A small sound classifier, trained from scratch: 0.901M parameters.
Rows from block 2 of a small sound classifier, named by matrix and row number. Rows with one number belong to one channel. Each number is 500 + 50 x the weight over its row's rms, rounded and kept within 0 to 999. All counts start at 0. Numbers have three digits each. After the name is the row's rms in percent of the matrix's.
After each channel's rows are labels from the 100 clips, of 14976, where the channel reaches its highest value: "strongest on" is what is common among them; "loudest" is the band of the loudest frequency at the time of the peak. Only what is clearly more common there than usual is listed. The data: synthesized solo parts of chorales (CocoChorales).
# convs0: first width-5 conv, stride 2 (model.blocks.2.convs.0.weight, 96x96x5, each kernel summed), inputs 0-95
# convs1: second width-5 conv (model.blocks.2.convs.1.weight, 96x96x5, transposed, each kernel summed), outputs 0-95

convs0.75 125:598470468375545526469443493500488506552470608479544485540513536469507460564531530517520412537469634439478463435556476539446496440453570497536545569474474550517459532430467537482523464375574481506521481598572490520445519335521431528551509531525458489495511488508460561475473462459457491541
convs1.75 115:531476463449541517494506486444476513588484588492534542484588495564488521500500435578447512424502401471499479561475528442528562475558423563453518515469485499536523408550489509432423495507403517504577590534496525488535453376510507452528594482435476475450566489548548351532457459591525444489
strongest on: oboe; note E5; note G3; bassoon
loudest: 1000 to 2000 Hz

convs0.12 101:539547518504520486507473542497481526461612398475448429450483524525438487472524514502527519586543545502498485505519436518621545566468404470449515423436562447454424515485522548517464431492512455573469469430540410452452459570463598490527516544530458476520487586530556379548550455602507537427
convs1.12 123:508542479581597501540535475531535575417550491472495457446480425527527467512532509421504564505550564455546453492454579557428508475417510502498503554461453451510480548369503439524561436542566508555564405519490549433517512410544459501455549424540447555434434507594489574516531460523438435552
strongest on: clarinet; note B3; note C#4
loudest: 500 to 1000 Hz

convs0.47 113:526480504514466496511447419515487449550517487496480559438430430512475465495527389523535497607586526549450466445517567490471461559574425511564528468472559471414462449495506436593532596506530534478521502527485484416492507536553623541616533557470503438518486502436552438512574462564488410421
convs1.47 105:512505493516492508507585491497566515469500424446509481490469430502525484435579349501576557484555489490575441464506521539416468432433479499492542383568438476470498481504490483433594604554427448528467431490531488503519544565506481544539410451570399509526439443498553382470471500465453512502
strongest on: note C#5; horn; note C5
loudest: 500 to 1000 Hz

convs0.80 092:506509464507512423411526441526494637560530574514487503495603398534482536511492478560617474583503500435491467515491476561638539509419570512450501553518447545480561487467501530510489437447444577545562516577459491572570467490461453531509488483543504501481517486619446458498449474407535485477
convs1.80 098:393561539489457482536460552484578527510518526619568559483551427546627448476421465529455484602474541477433479571491580439552502511528485447404552454563575478453441533486443487415480550513505424531478469527435480571454519451485473528495463448474480539494502518481493551464498400510419475579
strongest on: oboe; note C#5; note C5
loudest: 1000 to 2000 Hz

convs0.93 093:559429501544443444595462467595510536455443550445490357511449479545552536556534567523533580549509576549461438543525551524498500493558500584438507498513462525556403474474537409564441505510519516464492545584451420550508484471525556490533518460526514540470429508493560503501584531547410474384
convs1.93 095:427524506493525472511443543523499497554440497542498538475510474531488535478470516537428523524528482544566495534443479647458474475504460455568358538492527455494521475532395446480611518572469465441455465505470520504540503483534476583605382430468533571524412450388542431529552489550457562531
strongest on: note C5; oboe; trumpet; note D5
loudest: 1000 to 2000 Hz

convs0.55 101:496453502461612553516493437499529510410519544526549491536497506511556549561455483521545587555560559526459414501479636513525526576562491552572537527597467543536454499437415487501522464471442446507470458537596459521534575467446450421564500505458484474560432471485521538462524463554501431638
convs1.55 103:459398426593531501528524492494431512475542432472533545501507427565467474453508610405556606550445508497480521565478485508559477466534511514524565591472534448496593471449488432516463470563585523530478508414472495526488398462535389511509506444567525493451547472488455433432440573540498443435
strongest on: violin; note G#4; note A#4; note C#5
loudest: 250 to 500 Hz

convs0.40 114:503473480516505506441547408535575435510450384526374649516580507510535540456548448433534473528476364552509519509581517549534484489496578423577458543527492591530482506486468612511475536498489527471534552493626491476540529522573452513549510492438463499513496502506444459521559481450517478529
convs1.40 099:520511546469494574425527452446515540570452378367477529490457485577479507512509506538569506560492455466485469485518488484503605464464465495482428468455453433367467497516474502408567544463538435505474414531539476470498504543452433475562529480546609449481550450516445595458399505578503484530
strongest on: horn; note B4; note A4
loudest: 250 to 500 Hz

convs0.18 096:491459457463463510579455441415607476432465500465464457508513477438523548443508537409363500506516505361496436472431511512586441537496461439416529480516447468583435454437442491469435538521562488511484521508468500514467479559472501414459531461475486584463391555517504515480514382466505544488
convs1.18 088:517402489549619546505549596457534543386419541575528438450551391542463464456568522536521564512510416532568510489533486585447475574463502493544458489527473516553475489441542446484437569443446452516425587540426528551507554542532511438462529565461585484458494556554490504479504544505521470462
strongest on: oboe; clarinet; note C5
loudest: 1000 to 2000 Hz

convs0.1 101:546549558484502463540556535539486536521523443470477506528572492523547493516467559583455476430521539478534482498621367500494466487520495396456445464498526535570437433519533586476431432435524509515649573442514461555457435469534464491508596531421556543480492520570517475562477528418522431444
convs1.1 082:555545541484422512563487538539536491470463487498539509578447479579471523426498535589438529506415463611496539533520495565541448524424546573407499525553407553477420537501395568449484530514521517494466502571500409511425505399404493527505603502476537509467571487505566519551452498554464563541
strongest on: violin; note F#5; note E5; instrument: oboe
loudest: 1000 to 2000 Hz

convs0.30 103:555483506476526524497568410511517448559494517579407458504529462592574488488444533445531547539445465542513489488437530581633590580583479505468479564588524496494588474473439529453497545520475546443506496453492523593479489528514504564562556505427395431573540531480552422510426526444521549496
convs1.30 102:463450486448521497480554484572431484553461405448499578399503409607479473515526591539490446416495399418490458395497483499539504480493486480433486563523485450553523541597541467458540455482522476435519401565450476508500510513495517550610490487486479507509495510571577550487365489468444526537
strongest on: note G4; violin; note A4
loudest: 250 to 500 Hz

convs0.94 107:523489437474492445468571544522616533393507532553499467504456539544447557461416538517501439470495503500464433489447494318489457450450486531511446512496488482466390489497545487407469554456498573480570508411504495501524456472501393411478529458576448535453506566438458416476522545440473464491
convs1.94 101:619530474422548542540466440419575480506487523506491442424514567389566593534491529479551419548463426502529489531483594590414492503533429526466480509393501526526486508544509527488597451445525450487475452489493506585492504513443564516540511512483488564437511538510475526492482575581543470364
strongest on: clarinet; note G#4; note F#4; note G4
loudest: 250 to 500 Hz

convs0.87 100:423482481531507538450449458508402511497382428483411528495450445551403495458490465529486485477450549542495497476544486517503516403560403433534474512487489501436473554561476459531486451528460533499486518466512504460436501586506404543521511457482488541529518391509543381432548496524444680533
convs1.87 107:548529522566481525511534473535406497519588447617542443538458500562500487568588486486469483471570476634527556458515534453518504504496481491465504457557531486399585486502478570477555438458455540404503465551523464552493513531459527444509490538534461440527537660438486579449435547415479527556
strongest on: trombone; note D#4; note F4
loudest: 500 to 1000 Hz

convs0.28 097:536419476554548453593463397550526452535462573444439477518520470521450523464491472422591522537504514462502443419460522453509508542441333590501567465509549552513499467496438514416432487489552451495555450493593405492569474502433508538580525487407493559544510440531465460543486498518495546477
convs1.28 116:406542513501465470479550506514470533513541557568404533460471373500468461505479571523568485520457461439554510496606483543529512618515499500486515447370555517514515525501518488466479439578575582481621508529478533526481473542508373427502497560514490520536444526527565555504483492513562508367
strongest on: note C#5; violin; clarinet
loudest: 500 to 1000 Hz

convs0.70 102:396490493427457445524571525542373421459461472435456470539498503516426544477502415491445460509511522460452474570617548563421492482525493463516508530505536594494517455511550491463459432508602463567575476525568577457558532481461463480416538554526455444506432489552486509433478495373519552514
convs1.70 102:546489583504440508532475500528484539604422425484548485494415614611449459583480567440537469423363533483525529606465454433518446473472507602416422392528496507510475480503493595485533487502522412502508500536513479478515469418528572552512492487537501479495575508480483457491455524475452490524
strongest on: violin; note F#4; oboe
loudest: 1000 to 2000 Hz

convs0.13 097:453509537529434532470465515528487432499504513416516569458481569519436540520502486498410446534539436493463379423527571494538432377416512538554513424457515510579553469536481491486453471482407420508553480502524638454543491480458395456471550505549451470448473431475493477485407487425535450471
convs1.13 086:437555534512418457550464431532577542532512405534566523492523589592492426493480506491501375515484456482476482481510418494533445541511461567456439461565513571435487410490532454602579492490460489507573494513523434539551519520593494541544435597537571396568559496467550464478454511510475510454
strongest on: violin; note C#5
loudest: 500 to 1000 Hz

convs0.35 108:449436537461549511459443527475563468539429464462426465602504617600509505453509541501573517471449532520519524450488527407458436509404404520571404485505541518511431535472568519538479504434598578513620551571458516457511446460493524567446451526498419465484475496483533468521584454507480493489
convs1.35 123:565429505445539550571514466485462497547481504466399464529506478467514579511468431479557402466504510527539608468464484587490511580554627510600581526494508477477448503494483503526645570492510489501552438565422553528468501432502480521479445570477564487423589458457498460509562551578482516514
strongest on: clarinet; note G4; note F4; note A4
loudest: 250 to 500 Hz

convs0.42 110:486474401506494429546533539440449332504510501581506438461524541503593509499515511474502478501541545577460478524561484488516472533418589487556424497476507548500435512464472526438482583464401498398493513465450526478462524482448465402450511568433504469487480657552543532463496501407503474488
convs1.42 103:548525422509506441486455463391482482457403560416486514425468509503514554461504545444535418574464459520486444496479495602511530508364373555520510487382505472494460599537543530506510545468592444540456525544535520430501473459516567495473542489521505497497505511510557520527403571560442512414
strongest on: note D#5; violin; note F5; note C#5
loudest: 500 to 1000 Hz; 1000 to 2000 Hz

convs0.73 091:516472432439514425511531379519479474498593373566514467402418479515496558462510436569477514440552498539518513500515478555591505415531494518524463522545453535525514420501469467470522496492595512602495452493486453522587496438436455433518538541506552506477438547546506512619513524519364523549
convs1.73 105:453523510618533428500538495561487516528442525436466420459510553498445446532465419401517523484532476489574477420514413500547453459500514554383524395451460581478551492558480524528494481568445504534536481414564461514508514447544524447483583488561482576557450511564513536490462412485434408421
strongest on: note G5; oboe; instrument: violin; note F#5
loudest: 1000 to 2000 Hz

convs0.56 103:522501442493592535560473437495468463601560481583525464507592479503516445546516501406424443555512518491549519401503508472579461508518426481418485510568524473516492467429464449549492482563522510579499512514511472603403441455459589448569491570439436515539541491514504495628493492570401477479
convs1.56 095:468508522484513486479504467503496500531539424473440592459476438531493453445543525422546435393538469582567424519582499642582499429488423558433480562446494492469618443565490445416560532505474515508482476535530497463535391481486428529513468622499439572539463492499530537458495533500543513493
strongest on: cello; note D#4; clarinet
loudest: 250 to 500 Hz

convs0.29 083:523486518473462501513484496515463458461460491551528484470470477429470603498523591511465581539494569453518616501588456502610500521524507425572446468559523590563529564431529482525484533426516498483512487448464587397506527507423658542561521423529478518522533485444457467448518513430578494575
convs1.29 099:447502473436487512506495488540539473549456456452466520530488502493455489495544499497499516544503520403433468524532492524575586506484517497473607518523544317608449505388435506559472491544519433603490409524520473453442489561510507566602548592429489519496402515501555493498559518454581533535
strongest on: trumpet; note D#5; note F5; note C#5
loudest: 1000 to 2000 Hz

convs0.49 105:494505484586490414439447501441470483515445481555506399529484507487510433534442557483510509449531673556552553516466488441596478469530478440497486460474558465539453547537482444552456470573493525547566516509519427648553481572458521483500498592507535529591487482523573533501601486493413517526
convs1.49 119:456494564557492517412440424582555574523584445500493587506482487504523546526562526502601463459478520558495484526464434510467499458505373453539470579509408640549417557562417542488483535490452493481495545523496489541535519461573565429479581541516476447451558534524528542469556457440510571518
strongest on: oboe; note G#4; note A4; instrument: clarinet
loudest: 1000 to 2000 Hz

convs0.59 102:460578595487518499499497541539627590484486498572503553408459523518419378515566499530464485526463589517543518493505459495532574414511441447511509576515486508517476447509587452482464600557521482539485563563531487480522471550554521483492516512635486478491429359463460443461559496470530522527
convs1.59 094:636555568498468603446517522470555537528486497494542418417508520487534449517547426522560465516520567540518470469529472466414604547532425533518397534466450511523456554616541431507459552520460546478485492494508521411559566434473533527521556449478498533511491426541498403474502486486364510468
strongest on: viola; note G4; note F4
loudest: 250 to 500 Hz

convs0.60 098:623520390430498612529405468514472573512483544532550540516582534486414436418487552424515521458498465463469520439447535397428464569414501416529474476587423463501462497519436467581541527502502545506552516412468460459560510465419449500432450495513476520536452519463488502479531461443495490480
convs1.60 099:496485526482534472480523486461534480428471454551552505435572501436439592523504507602528494538520530521540514507528580499468442485483509453555606481488415489540457413491554530496607518405469529499403491532488521471555447539527441474511504526586633591484515470547535509526514347444603523523
strongest on: clarinet; note G4; note F4; note G#4
loudest: 250 to 500 Hz

convs0.79 103:431449505556469453411508528478526449544491571457513459568456550555376501455480479424463517503540554463528484441459487440533463457425564502510472541390502491440367484503543599452537563483565521428541561569393482416528443503475464506485440423519562448508485477465562455541456564485510536525
convs1.79 094:466541513503547460462426449437500523537387484531461513500515431524459590548535443479600394564478587468478478511523471576575531514532488534505535540444564528522512409563498508530584494550619466538441494530479545457453474519447462480512551503519511489657470515613555435534512478543543481427
strongest on: note D5; violin; note E5; note C5
loudest: 500 to 1000 Hz

convs0.9 083:512474527468557489548504493416521526528433500499505498495556469512459541471583532486514431483588567474536629494547527505553553448551512475498468498564501437510448563559458497621454434512542516509530523516522560628442520575556562541568399501443514538559607545482525510457544468376573554501
convs1.9 107:491535540529434491444451496504551465496484407554547491469542445559482419526469534579509439512546571472380389441465543480463540530502449564556565506389400498491558436573488482455518494542425553396563482502476536568525400471496539553551492466465526573467415503440533471473528508467518472572
strongest on: trumpet; note C5; note C#5; horn
loudest: 1000 to 2000 Hz

convs0.21 102:534488439456502525524457423496471422452499447423530585583556488501462434548472443480583426405548448478480451443551595411512443464498412443524439437517512510507477502539449351556496413526491521508503471534586464450578506417464459517506487558544547518395447506489526546480504495531556478486
convs1.21 101:485525569449509473587575463561528463574497452474470545480427539485424568476528485525468563457511534432458476483527412492488468460490432478455539556576518502474565358427485496462562455456519558474506548550459562476493472586550446571499581527503463525495410370523494489476579385447512520459
strongest on: cello; note F#4; note D4; note E4
loudest: 250 to 500 Hz

convs0.44 102:527468490498460450552421568447567514493514428609517428638511516450476426568629490452505474483619551500404512496414532500582516376555441467404548534515551527506511488444512471509431474473487489473515493531547557444500546550486440468501577506525502525423464514457523430458525472502481489504
convs1.44 096:539535496411450490535516465560411493537458472424530471439489393538509472498497486502632598562477578530514400441529444493481452488441434453581443594576532532557482483509499475454414531433501485500540590562386565461529537454580551444532509501521534563503492454494523528485533549570500487479
strongest on: clarinet; note C#4; note D4
loudest: 250 to 500 Hz

convs0.45 108:412581486494456494440484444552544445483521442540444441474523534488523529483498453544486420546523506402469445553516412460474539516477467535456513414476464527540525475588561619515488601521402517468479456448395563565425432539449425515448477481457451473413449557497480453393556497507501475530
convs1.45 112:566515425421494534505471486557417529442554503494544451460453423564511503492511475550484470473509510522468400458484564458514519492404489493512461478566508460533555496451464446565550617487499535412488486505484459468568389509372542533453516465493496483534472560491441364524547466440368429537
strongest on: saxophone; note G4; violin; note A4
loudest: 250 to 500 Hz

convs0.38 092:546517553542478522482438426498473553468501472439496512500459576598466487472544551485439454507637497511458518518505502498476508544507480562451453487427397472555483588538456525597500451399614493474535532508437456488443444433525442504535511462467487471426369462577522507570420584539452547515
convs1.38 089:464489574423506519502520540600529453534488542515514479580500529450513496519386511415414545501552587541474452529553559500565476479589593584415491549553524431435481430570511408518496531522619459513395512488512592463486487483517513572492521534542536558552505543497512520465549537559447551561
strongest on: violin; note C#5; note G#5
loudest: 500 to 1000 Hz; 1000 to 2000 Hz

convs0.89 114:555514534484415485479595521520570492493469474521477521397551534482603428539471495488413538544477498526446547453509449522460497605541478608483525491506469471545440431456531450446519453495451530430468496532495482480545493421486561466415499558476461487592404493485548536509438599339465440504
convs1.89 103:450523561538444506535438497451586421465544573436456541566517379468534557490525522559480501575532473531581571534511534509608497510519575478402441514459524492503460472455495533529515411580552439492533546462470460554500513499485468646538483525623503410483507520533569529504450478551433531478
strongest on: note C5; trumpet; note C#4; bassoon
loudest: 1000 to 2000 Hz

convs0.4 100:596526434467566502437491574525432540541478476474499467446488502500452548583530524526515475485567441480545513477427442496445511441549567490512458458487447417578557574451592451600581479436523459509471467532510466491516497381491509535482555421563453511542452474496629601494547527412443489461
convs1.4 106:534548472474517514515417559544512479478492634547540467488506384544473489533435504457497458488403469532554562488486519409566377504565370495476467499460521488586427347568474468514518498526566531516459513515482539510500471490425482528534507562433455557599512469477584494459487504498445540520
strongest on: oboe; note C#5; violin; note D5
loudest: 1000 to 2000 Hz

convs0.78 103:472535571422429451458490581526522545461490542449530387410544487493519474530469514484426471532474536433536438588580500504515543538479500495494491381477506604579561535503523574505367511534442549515507452492497451412530449496576482537525464452527480534435561613535524496606489496516564515472
convs1.78 110:541443540572459422637462521523534555552474464545477509478489535523563457533505425503454521538462546479449516551623522441498558546421535458521489450474493440551424594471527602523507595475483562557425488509557491523455578462555485449465533536521524479415460484454440429495571473388524538532
strongest on: saxophone; oboe; note C5; note G4
loudest: 1000 to 2000 Hz

convs0.37 096:511514464517467490562555564456435532486485539489464477515528453544408507565490451507402558445485576486570520529579493412495551532596558516482663540485458538471532498448550506443447512505650462550472489618508526502499547466518443487530451461562528501498393508517519583501429514429485457512
convs1.37 105:491493562374563548457484360518485533522432458545541476524515484516390517556445608522641486496488536431507464559514510521484476479552460585515545452466512489461469565459411525456509518488428549518492539515585522488456474534518431430465555504492533551481577427496486448435404522427485443522
strongest on: oboe; note F#4; note A#4; note G#4
loudest: 1000 to 2000 Hz

convs0.24 104:510502524468431466479396525471572513528433459460470495466461539493404549518497520529534478481481554545497548521444535452427484570508488471499405574509458636468519494452475432503451547535518570394541603522463513467609518487490427385503502449461541489519468431505528511472625501527394477565
convs1.24 102:477462472558573542520509475547538551546532524574469482553529537467526529524516500467503476467436566590647513537545463601429553425510531466527395552456553482524402429482546473487465497434550531524461512487429509521450510552524410504509478474467498588458615484486504480471587453466371428510
strongest on: clarinet; note G#4; note F#4; note A#4
loudest: 250 to 500 Hz

convs0.41 091:493491520474498527520552468520609415541458520501479506485484460474591539507497579530516491540515480488541481575549557460486560569595572515437478473541397680423589412425409499488549433488479497538458487504546469502548504439521542475463432471534487448564531519479520555546447547428557510423
convs1.41 092:517476517549466541419440509634455486470472471520484534422508429518538526535523533544523534509464555528441483457554574479544518540539460538424558538500489528545444512463423551461492432564581524551499551619454448581475464506365511555510400523472458495473459559591524522536497483440591559583
strongest on: note G4; note A4; clarinet; instrument: violin
loudest: 250 to 500 Hz

convs0.50 102:529485522522520487522560483578532421416516457502525471452468492453562523561472504500591559419536515483543438537544514483449471491596442505579512483522506466520477653481488551499483479442533435391491518419443579498474461565472556582453473523494460420495493609534450571404533497405563477549
convs1.50 106:564538490483554502524530548532446477442522543473487500386470394568528456464482509528517519494434488532423436611566533449565485522535493453542503519501552389518500548494469604427510496512594540466446528501449430500433393566484398404489465490461556500537455481483505389534482533447434531554
strongest on: trumpet; note G5; note D#5; note F5
loudest: 1000 to 2000 Hz

convs0.82 090:468513637517438512403557559463461522556481466470542519482521531533543459424405419483530486452537458505413554450537524514461533540600510515532453517472499500499444562497475402520516476500502515579482559507462466448472487472450436465451556557402545545555535496539417537520613369476454479579
convs1.82 078:446486498511522473557534453566415481525493484438427454505497520542530538487505531542495480581529504502397517520505420492491483439467631584545539478470464464416385504546484471481461489463602524478421514478557548561476467514528625391488511534494473626576502519500501462529494404488391460521
strongest on: note D#5; violin; note F5; note C#5
loudest: 500 to 1000 Hz

convs0.81 085:527605499481483561530510491565524444468569463448445486566494508483469608483543546480393558521450552461503510493535517533566426562442453499468523485505487621506410518492497500480445582511512470584494502417605452512477524505533510467542586549557497556417560437531483478498573495536412583614
convs1.81 090:519530531566558460527531587407492480507429527508523388520542502549500470574574431423526509439426418512524467523481479560494537465516472468536549585431410538501555532480535440513474485492546472598514527524518390458478453481472438527456594548550520511489437408503466528476424455532623507407
strongest on: note D#5; clarinet; violin
loudest: 500 to 1000 Hz

convs0.34 094:612458510557469517482543523530487552421466571438521470517456517496462554541619528542466465567469520417487552460445516530509501526481641500437478529546459512545515497452425537584420417412587447476469463494561473543471496578529550480496592451572515548457478533519537450512629498475520485443
convs1.34 103:496572539543544575539545479513402536521524445524471526528526485578438446474465499507406563499483500506497456521445546525501411476508534501517421517504370455471553387442448544505496541531425511438514552510519550448543493459459442484478403501386503547444324506482552564475551470482510545550
strongest on: oboe; note A#4; note B4; note C5
loudest: 1000 to 2000 Hz

convs0.22 081:410582495483503506490534504522534546469501498527595551461568497551669523572481484423506553551487532437541529521441500433598546482544599449489480481532521565472468472480532440386501477536464421558464459613495513506544514493564465432573530516522482496486507479487437487549476514364580520505
convs1.22 091:492472457526568543497556559497463463537449467550488494448466435504518479512533492542503408573487576467403556576502531513558579538542563489566581535448554567514493515540468588512514439524541459619414549536582551541452477450452494585475432558541459553493623485456434408478494469524537541457
strongest on: note C5; oboe; note A#4; trumpet
loudest: 1000 to 2000 Hz

convs0.43 114:475440483475498543537510529513546472476559481459599468377421375501480479511550512507434522459500503481456533500400476453458502496517485483578497540490578453414512506504521505411480521452494357457491464513524473464471429447476585598518432466422458438523456395501441471501516586498495458609
convs1.43 098:489489473428462445438473489411514531496565573592470567446470588472447483555472587522518486545445476424500466557532440397399514520556420469441481457529478470518539493535522415527487499570509478477523536515468405481541460547538574433533570478563559402543500468470509568495456454549433610464
strongest on: note D5; violin; note E5; note C5
loudest: 500 to 1000 Hz

convs0.10 086:520412530535521514495540494495458505423497514454525490503402533457452543473414503501422491520447435548399501526542449492501445529507534619471599476479497446413465518458502576577456527608516478479428528488453626438439484539550456582501433466441561405437500455446555477470485492591480498506
convs1.10 084:483573503538508480445561560537548391571492430519506492534538584475527484447519494486574469530500581585526528497492530421549509577641607460537481458462484483348426471608522474493468468546474561610473506438492537540428511483505485468500501458554494534490528477468397467453460488469480534468
strongest on: trombone; flute; note A5; note F#4
loudest: 500 to 1000 Hz

convs0.23 108:382484503467396532614623545615421484488442546509557558488527480482455572468508466453436452533570545444537519492500493553512464517505597498488550509451547549490421540467540468471491418557561449555559426499552507519529550515493504516425549500496507618498507513542548431509500496441482426420
convs1.23 098:541504486479470387517484514558452578521465444463541522384543513563507439487434527476491573621508475424477470506551567595567488572402530537547499470464510585525490530453491627499521541507462399513511501459542490419471474423551440458540456568504530491555492460441532534528391519505481437484
strongest on: note A#4; oboe; note F#4; violin
loudest: 1000 to 2000 Hz

convs0.67 106:476486524447529461543581515505368582439454552651494587464549506549488467479546483560434448522501529495439486595506476491555501403433483488497479522529572499492528456504446534562491504448524418594566530529438409513555583516521449595517451453534514409506480451510514466474553558528507504429
convs1.67 103:418520523525411445461551408541490452516506515564544504524543536528462541501415519541410554483518511514507431530517478454409589439494462458526493526482480441585507541529488515401452568452446456514531495461547532393505502480469546563503562535504531620428568451494392467553459486563463619448
strongest on: viola; note F4; note C#4; oboe
loudest: 250 to 500 Hz

convs0.90 110:484470481548481529499475554372571482402516659451552554514446497419493514478569460497546382520453450505424476465501479503489466527448521449479456526599506496458535553475455479539512349450580474511469531504567549508482513562487538509530512428472459602558575567481521459504482472482480571523
convs1.90 118:432536423508510494440465507441431474442495413558428521547634495505485505514455450476493497559503448491547497409461505436495562456500490493514540463457441453379597472533446501469418533535370536479359505496502562553525479532590486405539489425471494564476484488473471576536505531525510542526
strongest on: note A#4; horn; note C5; note G#4
loudest: 250 to 500 Hz

convs0.31 090:584427466496462480374472469463428448457499369477488560568446509513445487501435486473464525499511364501569472521472445520524491432484443458529500511480426472611480528497573544501579517486508594488471517534431430505609472426468483447507508444577445459439426440514490430446487529472486506456
convs1.31 093:515513482448468479479497475454525488485505492531506470564559513496451439463504513438422458448464579460534482563433489505479355461525486513418610491627513551485546415547412549579658481468568524472439509443429561606523495524480509553522463464504508501572469523519506522435570467486466467552
strongest on: violin; note D5; trumpet; note C#5
loudest: 1000 to 2000 Hz

convs0.8 100:477450423437456511538439591439508455516490411586473502453500534467656433481496501425445571507556506474490420458443495462455447476455560540501409559493498529488394483439511520484469457504506630451520520557552455533508490465418498436506466529535451478535453559489460381480455483428550483490
convs1.8 102:498515494520511507525484591399555428480483493473497524377467521566529569421553513556495466496609455541458504420499503486490396544505536449491469544459469581538503461513518427628528539446543448426531469554489505409502558522493566544446538450531547445478514545463494452483613529630509539476
strongest on: bassoon; note C#4; note C4; note D4
loudest: 250 to 500 Hz

convs0.48 079:486468414533453532594596549491492468478451505540493542516553553557384529520494522542477498529485546540507538520435444483443465410464508485543442458544464478539446486570514450498392450497517404538455464627527537505479449589506490548459587445449511522530509412420555439483420514449559594456
convs1.48 076:511518574450396460482471498516549551408480447563435508516498526525497475482451496461417486506500522512441382498460554508532587515552498519529577413513435439404531520534438468448388539484436453458496480473460563471485544471443452498571541543480598524481367465494445516543426498522469539613
strongest on: trumpet; oboe; note D5; note C5
loudest: 1000 to 2000 Hz

convs0.92 095:466518496473498401504601441511591590518456408464417550500560578479456454478550532504521547539504504450431553495405560433503453475495475535471601466506571456575484384441482503510509464596539431570551437533491512473445509463509519491479537483432499483471417397464448513521542566431490503444
convs1.92 095:480512614441477532413559537443539516546487647416425475530532546561434511528487436480508516511465477509429502577549429559479522474506519551506462524448430495550441442427464525511459515483451498585476566557546642452594477557504488570493464546474498465566515475521507531428432532498493493405
strongest on: trumpet; note C5; note D5; note C#5
loudest: 1000 to 2000 Hz

convs0.6 092:486579491464511482438410502532514501496509467492503577530501556564498504584556542592497590497522456473515617487522515427575553569385502460431552474580506592538492554561510549475556528396466552444546559578494453468505506502451502499510541546532550489488619530521432443548586545527519574529
convs1.6 089:491494515491493502524532550487439461513524491515493515507501376497555491509535349479435450565471557440530358474489485488522471490528492502568575564525522519567475490483543567472501593542647526577551449557499519481507546447518569508411536510369410572499468494548546535453511510534472507432
strongest on: clarinet; note D#5; note A4; note F5
loudest: 500 to 1000 Hz