Weights of a small sound classifier.
Training: soap at rate 0.0015, batches of 64.
Rows from block 6 of a small sound classifier, named by matrix and row number. Rows with one number belong to one channel. Each number is 500 + 40 x the weight over its row's rms, rounded and kept within 0 to 999. All counts start at 0. Numbers have three digits each. After the name is the row's rms in percent of the matrix's.
After each channel's rows are labels from the 100 clips, of 14976, where the channel reaches its highest value: "lies over" is the class under the peak; "top examples" is what is common among them. Only what is clearly more common there than usual is listed. The data: synthesized solo parts of chorales (CocoChorales). In brackets: how many of the 100.
# convs0: first width-5 conv (model.blocks.6.convs.0.weight, 96x96x5, each kernel summed), inputs 0-95
# convs1: second width-5 conv (model.blocks.6.convs.1.weight, 96x96x5, transposed, each kernel summed), outputs 0-95

convs0.22 105:444501458472491459520527503481503502428505499514541530524428571511506495462475508504505499476541532431552492459527516487513526487527481506465438548559552577460523535574633539493502465487533496560523485498508560460485460469503495547625563499530546605503510558488479454469471480505501527500
convs1.22 100:467501548542580461525566494498506491518518464511543465519447419514493510490464498490520635544546500428510497517434499463502562518477478559557471533448503468447495530485582521471503508450525435500449491540507495532428555490433501486514501458482519446461489514555487500471496455520407574469
lies over: G4 (38)
top examples: viola (100); note G4 (57); note F4 (34); note G#4 (30)

convs0.59 100:530505532469539513493388492476514481549503540434487457523532507486470536465481455540428509555485456413465499507450401525522481436510467496463497505459502468482453507552511488471457479451485480625465474419445475532547491521537538499452519510508521506441523559534524458446476469444490574505
convs1.59 092:513485608472566510423435420633502443477489515489530507447538503510522507487500533514589485515509531445476555540525517542479453500509494488541486523539494507532442474505486546511597456484526480491525608552502485510478447512463525542437562523518493542508490532489485498533494503474459452448
lies over: G4 (39)
top examples: viola (94); note G4 (61); note F4 (46); note F#4 (40)

convs0.49 127:512553462459522432470539504533522568463565508559449510462523539522498484525523572511522551490506522481516485493523485539539487553452541526517523558562534531481511479438523492402519559571491486509603470502507428464486536474432485472509491495473486507488444517578476554522535617541548503538
convs1.49 124:534471578454502459511557521513542462502433509560517510463526463467530476497508605528541526467561496512519521507489480535509490547461453506489530524501555589496500539544540555548530416547509527424402525520470482495466484518514497471509489491450516507567425492462506543510452629468498531497
lies over: G4 (32)
top examples: viola (50); note G4 (49); note F4 (27); saxophone (25)

convs0.41 092:536459514459422466509488509536516472458488479534398445507491482525525450463574496476496501468506536467469577491458429460447524500540543537551504447490474465468528452512502537490406463522537511522486431437479566471510537510492425499506540459529546504567431458540528517533542529457528565570
convs1.41 106:480533498505583502546451520502470464502465523512460506501478503484505480414501483488507523473547545463463556485489427456469518458455544507561491433564455430447521521540453527434515506490549536378526517574474522491490454576553527549506495502574464544516494483466560475510419493479451462460
lies over: G4 (31); E4 (26)
top examples: viola (100); note G4 (49); note F4 (47); note E4 (42)

convs0.70 109:444563452522462456527465423472527498470494495484508511487516483429504554453598470503542499496568477598417484583539496457520514523457498527534508521485490493497556533469486474591487497525562539469471574554439441533537426495530517451494483461477488497491504489450487592468554503485499473497
convs1.70 107:479443579507498506483499485510497574488489456504515511538517554508521552517511491439542525518520545349490502520510529445509498522474498482540504528512492536501586524535483502429492473487597517412488439554564413513471542518522510544512440488490502493522500507511479594519459561572541540492
lies over: silence (46)
top examples: trombone (26)

convs0.20 094:468532501557530503551427539534486472541494531423451482465452476494567506535499459470490432474551587483542517592484453556461481530472534487454515438497476493526512509502494510460506562502465519416522463422491492493484494489510491521474507490492577450582503453572509573566522480493582546534
convs1.20 094:430439462508569508502442515382456481461515498402509489549550538481456526502500460487510523534475440492550475592589497522478461485472498482560454459502517467511536523470471517520472458506482554485482506453541497532489484571490493537476506457423555537456448524484460595494481457507539466459
lies over: G4 (46)
top examples: viola (85); note G4 (61); note F4 (32); note G#4 (29)